config.yaml
crop_scale_min: 1
task: "super_resolution"
loss: "charbonnier"
arch: "unet"
norm: "batchnorm"
hidden_act: "relu"
block: "basic"
upsampling: "pixel_shuffle"
optimizer: "adamw"
learning_rate: 0.0013
beta1: 0.9
max_grad_norm: 3.0
cautious_weight_decay: true
max_steps: 23900
batch_size: 192
Rows from block 10 of a small image super-resolution model, named by matrix and row number. Rows with one number belong to one channel. Each number is 128 + 32 x the weight over its row's rms, rounded and kept within 0 to 255. All counts start at 0. Numbers have three digits each.
Before each channel's rows are labels from the 100 images, of 14976, where the channel reaches its highest value: "colour at peak" is the nearest of a few named colours to the mean colour under the peak. Only what is clearly more common there than usual is listed. The data: photos with spoken descriptions (Open Images, Localized Narratives). In brackets: how many of the 100.
# convs0: first 3x3 conv (model.decb.1.0.convs.0.weight, 96x192x3x3, each kernel summed), inputs 39-77
# convs1: second 3x3 conv (model.decb.1.0.convs.1.weight, 96x96x3x3, transposed, each kernel summed), outputs 48-95

colour at peak: black (58)
convs0.56:100143136125087081153189124153125165115132126152135123117135136137138125135192121117160136127140103113125134099087154
convs1.56:114059081135129188149142162171097105129104157100116088119094131107160061095128100145092105106145152140135099118204107145112139155079117132187094

colour at peak: black (55)
convs0.93:098146167130090124112012135138096113127101222166163180139122139154127127137123137049117164146121137169105106118151124
convs1.93:144160130145148106125145125157111118147058125151121099137083054124097187141137099134126126114129211133060151104116173080158144141155120137122060

colour at peak: white (30)
convs0.42:153123097096182163064141125131113141114109099147138125130128195134133134134044115056111112105093194111135074111184086
convs1.42:140143114147133164123057124150203093131088148104147120110115107126114132061090131119155094104116147084135072175172096152147106194145142108101107

colour at peak: white (53)
convs0.33:161112088148034130152206150124189210139115064097111134201135089167121097116203104189098145131140148143121124130122153
convs1.33:089128131109143097102150098144084093161169088069105105127104118158134136148123129144152118143135066112132158106145070103149172154075116070087140

colour at peak: black (70)
convs0.36:081117175131051109106073130132160126137168109158075149094136200151123138116131140062106146161073151152106111125097117
convs1.36:086065110104132142099072106149097153072142146106085103139102104099159166134141138126130171111176128123146172147151087117118152140101140153102162

colour at peak: white (26)
convs0.31:137066176153026140099130150117192137152167097155164146202117170136126142096112139051161128115132125057151091146145154
convs1.31:117140114144109092081137160092115124123118155163174110096177108125110053121147080146044151084146118136152155095114083087072190098168157091132162

colour at peak: white (42)
convs0.24:145111194120120099147178129137173125103122041112157118163142128149089130133176133194134151156152112152147129151134118
convs1.24:171138135143146155141091082140154139133100086134137133080138144121138145196087094122121115119073152096080049076107158167209142114116111112072123

colour at peak: black (38)
convs0.92:129115096132099132104255122091153089125130144166130128174156127162131102105127144200116156088111124093140165128161132
convs1.92:117124141084112149170097149126080125099082118075079097115114172125132097129102130089121136094126085126101123161122108146099146125148146116079120

colour at peak: white (59)
convs0.51:138093149116091146089145131121181143148157079132162119132130107112116109134089143019080162123158130133108122199118112
convs1.51:151152133148167162135064147092100111121142167139133104136146135164114207137087138129173133126145120088163130101134126098112118133211107110088092

colour at peak: white (27)
convs0.10:153112156132034158078135124125192216163127169105161111089137173162115129128003171108136181138128138182114135157124117
convs1.10:111045145155181188146109100111123111139137147147198101095150144127163107128119139159074130130123142130143131087105076023118035139180132081149118

colour at peak: white (60)
convs0.76:153117130141133129161137125163143181118139193170133176178082142136137110148133102120162191178139146146129094132132102
convs1.76:182105164134146134123085167106178114103012113076109132165084095111154199162112139161140111141123110147099175104141159080122065112139134092104087

colour at peak: black (34)
convs0.91:133093138151156159119130135123119143144161174114154120139123144136141124094142128123139121127119106095133118152125117
convs1.91:098108145165146128137126134094091112147148118200127162103135122134118136151069125168104113127093138130144173096060168097160161072102069144109104

colour at peak: black (41)
convs0.78:155150105139047097110162110134153110122118075142142138153103105133119121130098109135129111118108150144112098113148144
convs1.78:129187158060111191132068103111089105143155090100135122126146150124070157148097143136118127180135083107078073116145155122117115195112111111132106

colour at peak: pink (28)
convs0.1:101123114115202088143054122143000226100113068117105146087136127108120141134106112106121137104145136067072145085104085
convs1.1:099099141140144139094127139153122120119144136129131088187143085134128134177149139151109123173140144120123147159089114181054108096052121170188139

colour at peak: white (71)
convs0.17:129154150133000155103119137143100174152144109167130159170115141144149107133106143121130162171128128181130114116123134
convs1.17:162097157121149147147096157117169171152117097113148044138182130148055137150147109184171092165140167086111172094118160069137118186129133122056193

colour at peak: grey (63)
convs0.58:092111119119068087126133126105112183114097046130115131135110109119118141126207127000102118190116113125175125142139085
convs1.58:100170117164113164139161104130142082148096090132131108127138104103187117172162111166128105140163106148153144055136167132106077138099135141148088