config.yaml
model: "image super-resolution model"
image_size: 32
horizontal_flip: true
task: "super_resolution"
scale: 2
attention: false
optimizer: "adamw"
beta1: 0.9
beta2: 0.999
lr_schedule: "linear"
final_lr_fraction: 0.01
warmup_steps: 1190
Rows from block 9 of a small image super-resolution model, named by matrix and row number. Rows with one number belong to one channel. Each number is 500 + 25 x the weight over its row's rms, rounded and kept within 0 to 999. All counts start at 0. Numbers have three digits each.
After each channel's rows are labels from the 100 images, of 14976, where the channel reaches its highest value: "peak at" is the part of the image that holds the peak. Only what is clearly more common there than usual is listed. The data: photos with spoken descriptions (Open Images, Localized Narratives). In brackets: how many of the 100.
# convs0: first 3x3 conv (model.decb.0.1.convs.0.weight, 192x192x3x3, each kernel summed), inputs 64-127
# convs1: second 3x3 conv (model.decb.0.1.convs.1.weight, 192x192x3x3, transposed, each kernel summed), outputs 64-127

convs0.26:469493500491467496513507507478464475496516518545519527481510472502498492500538483494456502520492488460522475504458488498518549521491500533483455497470499499520500559498467465473501466486491510
convs1.26:492481501523537509470520491495503497469466527498484513419467475482499505537494471512496541449472514526497493533488490495498529501471516550508429498490489500488518492511482442455525520493510508
peak at: top centre (25)

convs0.36:489495467542464493491478516460463542504445516553494514517511510482554481497536500492463467532474511460523463497461499488515471505511473440528475515457465479516497493467467496510454518499505491
convs1.36:501497495490467512496458493517488482547492490509476468502502485512495520471487480507504476502482582503470532503495458484509441524466494444501510484528486473459461445517515549555478505438482472
peak at: top centre (29); centre (26)

convs0.106:436484498466506529514519518499502476511525514417496507564521454521433502468499502509502515462485465471535494500495492515503497493497522526501502535479487520520505532518503440488494478526505522
convs1.106:532457505485495473531474510502514467493565480426476477475503461499440475505464522510508516474498503544552510472514513527496489518466532483425473507509509507481508543479483502493523491504474508
peak at: bottom right (87)

convs0.77:491484451474453491453497478473460506511486487504499493511474490460492491494506496488449482496492495500513457498455496490505495485494501499493495493455496489501453499491455484488492483453489485
convs1.77:506525515508479520546501489494506551503490518496469505530555539461508475518508485487508504514521492502494495527473517474515481491514488477524486503515493476534454500479478493533488494451545503
peak at: top centre (48); top left (46)

convs0.41:485488492460513497509446487497496478479475443496507481509470472508470506476474500485516494480445499467510507462516504520501493507485494500458496487498496546455511520480529509473494460509410456
convs1.41:499503512516474486511548467446475451554529514482516510506485486549497492517495526528480485488506502513439513479516501526513490478532497548513517534475501482524488517523517506485530534508531528
peak at: bottom right (86)

convs0.113:533491501473514507487491487496496516465521504485527509486524530497458506497539476524510503497474492473522501488510513509531513494493477559487472555494473528480506480488509499488531526483470495
convs1.113:451535461527465522477521488523511468517504522511458495520494519513533481509507514523491508502492533526532452514490490508527460503498453516464470572473513490509466533521491477474496491487529535
peak at: bottom right (38); centre (37)