A small image super-resolution model, trained from scratch: norm batchnorm.
Rows from block 9 of a small image super-resolution model, named by matrix and row number. Rows with one number belong to one channel. Each number is 128 + 32 x the weight over its row's rms, rounded and kept within 0 to 255. All counts start at 0.
After each channel's rows are labels from the 100 images, of 14976, where the channel reaches its highest value: "peak at" is the part of the image that holds the peak. Only what is clearly more common there than usual is listed. The data: photos with spoken descriptions (Open Images, Localized Narratives).
# convs0: first 3x3 conv (model.decb.0.1.convs.0.weight, 192x192x3x3, each kernel summed), inputs 0-63
# convs1: second 3x3 conv (model.decb.0.1.convs.1.weight, 192x192x3x3, transposed, each kernel summed), outputs 0-63

convs0.87 [148 101 106 104 112 108  62  44 124 113  95 149  96  48  57  96 117 112 130  99 133  99  77 105 136 121  77  89 131  53  83  85 151 125  90 107 122 100  49 128  88 100 128  82 122  58 101 125  92 119 123 114 114 168 149 147 125 104 105 111  66 132 133  59]
convs1.87 [122 107  80 155 189 131 177 150 153 112 130 125 185 136 114 110 108  97  98 135 124 138 149 120 147 161 152 157 100 135 147 139  57  94 154  92 159  80 169 135 184 119 159 160 137 180 139 121 121 150  76 128 107  83 111 108 109 134  83 199 120 117 131 164]
peak at: bottom right

convs0.137 [116  74 107  86 112 114  73  81  70 108  80 114 142  67  83 119  93 106  93 104 129  88  75 119 103  91  61  91 112  79  97  90 110  88  97  87 117  81  82 108  92 103 107  87 128  76  94 112  75 101 114 107 105 114 128 133 118  95 116  79  85 120 102  86]
convs1.137 [117 158  96 189  96 154 153 169 131 150  85 119  92 146 158 180  50 156  79 110 117 109 194 129 161  97 176 110 163 106 135  82 151 100 160 163  89 165 147  94  90 179 125 166 142 156 156 115 122 137 173 136 155 113 123 151 129 115 185 144 118 141 180 141]
peak at: top right; top centre

convs0.69 [119 103 108  77 112 122  52  62  89 108 104 112  94  55  73 123  77  82  96 106 115 107  46 125  72 120  71 105 109  74 110  94 140 105 100 100 105 115  58 121 106 106  86 108 114  69 118  96 139 113 119  95  93 112 128 122 121  98 123  85  85 105 107  72]
convs1.69 [138 106 152 139 131  69 157 114 119 160 149 131 134  80  85 162  78 104 144 131 134 101 107  51 141  87 141  81 119  75 166 123  66 150  81 185  99 172 120  76 157 176 104 210 109 133 154  78 222 137 105 170 134 136 102 116 129 157  86 182 120 157 140 136]
peak at: top left; middle left

convs0.85 [143 127 128  93 122  87  77  87 104 158 122 114 161  80  84  73 101 114 113  71  71  61  90 120 110  99  97 122 124  81 104  95 104 132 109 127 139 108  73 111 120  68 115 117  84  79  93  92 137 138 116  68  85  91 103 100 135  98 116 101  93 123 132  92]
convs1.85 [141 116 103 105 188  95 146 133  94 190  99 140 190 119 100 149 112  99 101 155  85 114 156 144 154 156 129  71  95  91 133  35 145 141 109 104 202 130 109 143 106 152 176 194 110 116 162 133 204 138 101  76 130 143 106  76 195 162  24 147  57 141  93 132]
peak at: top left

convs0.66 [136 123 125 101 153 101  59  60 107 152  94  89 171  55  58 137 114 113 102 139  89 125  69 160 112 145 141  96 124  58  79  72 106 134 132  96 142 112  59 120 106 104 144  97 138  63 139 141 117  66 107  77 111 111 101  74 148 113 111  86  66 116 107  68]
convs1.66 [170 138  86 110 159 136 144 111 149 123 145 185 152 133 113  77 135 131 167 195  90 119 118 137 197 113 114 157 164 134 135 149 164  91 109 150 166 140 129 165 140 156 205 150 152 115  95 126  75 165 175 114 176 174 207 115 190 154 126 135 159 145 134 144]
peak at: top centre

convs0.15 [127  81  95  71 127 145  56  60  87 114  68 135 110  47  52  83 111 148  98 115 113  77  68 137 129 141  95  91 138  58  78  69 147  80 138 116 127 119  56 145  89 111 140  77 102  56 112 120 108 121 134 128 118 118 133 128 124 136 126  67  63 120 162  69]
convs1.15 [120  91 123 125 133 215 133  69 154 143 110 122  94  94 109 109 123 143  75 135 135 166 113  94 157 159 119 145 155 103 131 169 136 123 111 125  63 102  88 112 152 137 141 124 170  74 219  81 132 159  86 151 173 121 123  98 112 137 107 137 107 126  92 116]
peak at: top right

convs0.40 [ 85  89 113  97 154 158  60  63 122 115 114  98  84  67  61  74 109 121  51 125 150 114  76 160 132 106 131 100 124  63  80  79 111 118 154 102 115 114  53 124 102 115 126  90 103  61 122  69  72  76 141 149 147  87 136 109 127  76 135 103  76 122 121  75]
convs1.40 [157 149 128 106 146 170 190 158 148 124 142 136 116 201 207 147 128 189  31  95 129 143 159 161 171 106 127 129 119 218 159 166 191 167 131 119 107 145 194 149 144 143 159 152 137 162 129  74  90 125 181 144 207 176 164 131 140  96 181 146 147 159 116 115]
peak at: top right

convs0.185 [125 109 106  77 114 106  62  64 113 107  91 119 110  59  74 101  95 128 127  74 135 103  67 135  93 122  65  97  93  77  91  89 149  95 113  73 129 105  63 127  89  91 121  76  98  59 115 126 101 114 127 131 119 113 143 125 110 114  91  80  83  88 132  53]
convs1.185 [109 130 143 162 120 176 181 166 177 114 168 129  99 155 164 183  79 160 150 156 107 165 146  90 194 100 156 163 109 165 127 177 103 137 102 145 101 136 173 106 153 157 170 153 152 169 164 116 108 185 118 131 153 118 107 125 118 118 125 164 192 159 161 166]
peak at: bottom left

convs0.78 [130 100 138  76 101 103  60  62 142 136  96  96 142  55  67 145 121 122 140  93  66 101  68 139  90 130 124  91 121  59  77  75 125 128 121 121 140 107  60  95  95  70 129  80 144  57 120 138 114 134 151 128  87 110 157 128 131 121 116  80  62  96 130  63]
convs1.78 [150 156 119 146 132 141 141 136 115 167 112 175  86 114 103  99 149 145 130 117 161  88 136 105 168 122  99 169 192 121 160 160 130 162 104 104 145 158 127 135 166 213 174 181 100 140 103 147 147 117 161 174 157 114 109 147 135 158 144 157 130 113 121 115]
peak at: top centre

convs0.187 [169 138 118  96 148  59  73  79 137 111  98 123 212  73  76 125  96 120 140  79  76 119  84 116 120 146 100 104  89  67  89  99 152 135 132 112 131 117  71 149 105  93 150 100 147  73 123 102 141 118 115  79 115 150 185 106 140 144  83 105  82 136 121  80]
convs1.187 [121 169 159 161 180  98 128 127 146 180 136 120 131 119 107 147 178  81 127 153 111 115 161 117 122 113  93 119  71 111 192 148  56 172 143 131 167 132  93 124 161 116 130 198 131 138 117 103 192  85 112 119 113 139 129 133 134 143  88 211 104 132 131 129]
peak at: bottom left

convs0.57 [122 110  87 178 172 118 173 152 119 116 149 100 119 182 155 124  71 140 150 135 129 103 170  85 105 127  52 148 138 197 200 173 137 133  91 121 178  82 180 174 128 117 130 187 143 208 137 145 160 132 137 116 128  69 161 150 100 115 100 158 178 141 111 172]
convs1.57 [142  84 147 159 123 161 137 127 129 171 158 136  97 126 112 150 214 166 140 141 115 178 105 146 162 158 110 157 171 140 153 173 100 129 126 132 106 211 121 142 125 154 166 111 164 114 175 117 118 114  88 190 162 155 132 166 122 105 134 133 157 144 124  58]
peak at: bottom right; middle right

convs0.92 [ 90  85  97  90 100 157  74  70 125  94 110 124 131  73  78 140 101 121 147 133 101 118  77 127  95  96  91  99  91  81  96  95 137 119 125  94 106  86  76 113 116 104  99 104 126  82 108 118 107 255 142 117 119 113 111  86 126  91 125  82  87  81 123  76]
convs1.92 [151 113 105 171 143 117 120 130 149 178  59 136 106 130 111  63 102 102 127 113 163 124 176  92  98 105 158 106 160 128 173  90  93 142 109 146 117 128 122 107 138 125  79 136  66  94 115 111 144  88 130 183 135  95 122 161 106 157 150 156  63 139  84 127]
peak at: top right; top centre

convs0.50 [112 103 154 140 111 166  72  70 114 143 118 177  78  78  79  85  52 159 143 168  34 120 103 142 126  80 141 128 139  72 105 101 115 149 107 133 170 118  63 163 120  85 144 130 136  78 139 128 115 120 154  93 123 140  95  89 123 119 131 122  95 172 133  95]
convs1.50 [137 136  95 126 126 175 161 143 102 174 143 165 159 153 173 113  93 124 103 169  96 115 137 121 190 123 159 138 158 170  54 112 213  58 138 109 126 126 162 159  77  96 171 116  97 102 148 132  96 203 144 128 133  96 126  73 154 124 152 102 147 194 141 143]
peak at: top centre

convs0.173 [130  76 125  86  91 107  64  62  98 138  87 139 124  63  63 149 132 148 149 109 102  96  71 125 102 126 101  79 150  68  81  73 118 108 109 154 134 118  59 124  92 120 120  77 148  62 129 145 127 181 149 134 115 136 118 143 130 175 129  76  74 125 146  59]
convs1.173 [ 98 186  96 165 138 143 148 161 173 175 160 137  66 131 137 104 114  93 161 146 140 118 146  71 159  48 111 143 136 150 121 130 114 193  57 118 145 108 152  88 126 178 140 171  99 155 154 123 145 133  92 126 136  83  59 120 160 110 107 161 136 107 110 161]
peak at: top right

convs0.91 [130  87  98  73 119 129  47  54 117 132  89 118 118  57  61 115 117 118 145 106 119 110  64 130 107 121  82  96 138  58  62  71 125  93 108 115 115 132  52 126 107 118 114  79 131  51 108 136 118 147 146 147 110 107 137 148 112 108 128  73  57 117 126  55]
convs1.91 [131 114 111 140  95 150 150 133  82 164  74  97 121  95 133 188 102 168  23  68 158 119 140 117 155 138 156 103 174 113 158 151 100  99 159 122 116 192 101 116 121 175 144 140 117 147 138  91 109 125 133 173 175 134 104 129  73 101 152 122 102 140 147 128]
peak at: top right

convs0.174 [137  80  97  83 110  98  77  75  86 121  81 108 116  76  77 112 109 110  92  71  90  98  80 120  91 136  82  99 135  92  99  93 128  79  76  94 105 108  85 150  96  87 108  93 111  93  95 104 112 165 114 111  87  58 106 120  97  84 120  78  89  92 127  78]
convs1.174 [159  62 143 151 139  99 164 152 141 150  55 181 153 137 105  83 144  70 198 179  94 136 171 124 151 129 171  62 156 130 131 155 117 128  65 193 148 181 142 152 148 192 123 139  77 100 146 141 221  90  97 138 100 108 134 147 150 193 107 160 130 170 126 134]
peak at: top left; top centre

convs0.74 [133 125 111  99 148 134  52  57 104 160 119 122  97  53  53 105  99 133  85 156 172 143  79 111  91 129 181 103 146  60  75  81  97 152 138 108 121 121  60 142 117  94 120  95 145  58 133 147 115  81 123 173  80  85  96 118 130  96 121  89  71 134 122  65]
convs1.74 [200 176  96 164 125  88 197 149 135 131 154 169 179 144 116 149 162 155 157 167  79 137 181 122 120 152 136 173 113 145 119 118 151  59 166 182 130 118 185 134 137  74 134 124 141 158  97 157 116 175 164 146 124 142 168 124 136 163 140 193 128 158 170 189]
peak at: bottom left; middle left

convs0.123 [138 123 123 103 178 102  84  77  92 199  96  92 181  73  85 121 105 125 132 127  15 130  95 110 132 133  88 112 141  87 102  98  96 142 119 112 126 113  89 156 131  65 130 119 150  83 125 109 143 135 128  89 119 111 132 144 120  94 129  94  92 171 110  91]
convs1.123 [155  86 113 135 129 133 138 135 154 107 175 165 189 149 129 181 153 126  95 106  93 130  91  82 133 150 149 112  92 172 152 145 147 114 107 182 203 149 146 114 119 118 134 159 108 147  63 149 105 164 144 163 139 231 203 155 160 150 120 123 115 139 157 194]
peak at: bottom left; bottom centre

convs0.164 [144 110 143 104 118 105  65  48 101 106  93 128 125  51  52 102 114 122 159 130  87 126  69 130  96  81 136 113 104  68  88  86 121 123 109 127 104 117  63 118 120  90 112 105 129  66 100 124 101 175 106 131 120 143 118 123  98  73 146  91  69 131 128  59]
convs1.164 [161 119 167 149 186  79 137 114 150 169  79 125 140 119 132  84 127 118 109 126 128 111 169 132 147 128 112  96 167 119 164 173  62 132 100 107 218 134 132 122 175 152 164 133  74 150  71  76  83 131 135 140 116 122 118 105 189  95 149 162 105 103 109 104]
peak at: bottom left; bottom centre

convs0.158 [127  16  16  78 127 129 140 124  58 113  50  98 130 135 130  93  72 148 133 166 150  65  96 101 138 147 126  97 156 148 113 122 130  22 134 112 144 110 136 134  84 152 122  80 110 139 149 106 149 136 106 128 123 135 141 144 156 141 131 105 126 127 108 142]
convs1.158 [137 130 137 103 154 153 126 137 122 158  99 141  90 122 118 128 255 123 195 186  88 143 122 181 110 159  65 153 145 140 126 163  86 121 131 136 141 188 107 156 139 132 154 132 156 146 178 151 152 179 119 150  99 103 152 131  88 172 118  94 135  89 139  39]
peak at: bottom right

convs0.168 [121 109  87 142  67 144 133 132 109  75 125 121 115 130 138 124 100  98 208 156 121 126 130  93 114  82 128 137 106 138 142 139 165 119 151 131  67 140 138  89 127 137  65 136 172 137 149 142 182 221 140  95 126 179 137 180  86 109 115 134 138 167 123 125]
convs1.168 [121 109 182 157 156 130  95 120 206 126 149 138 136 153 107  66 118 109  59 114 177 115 138 149 123 170 160 168 139 148 182 146 151 188 115 154 133 136  96 149 161 123 127 161  45 109  95 106  89 105  98 161 146 122 145 144 142 161 118 157 145 107 141 127]
peak at: bottom right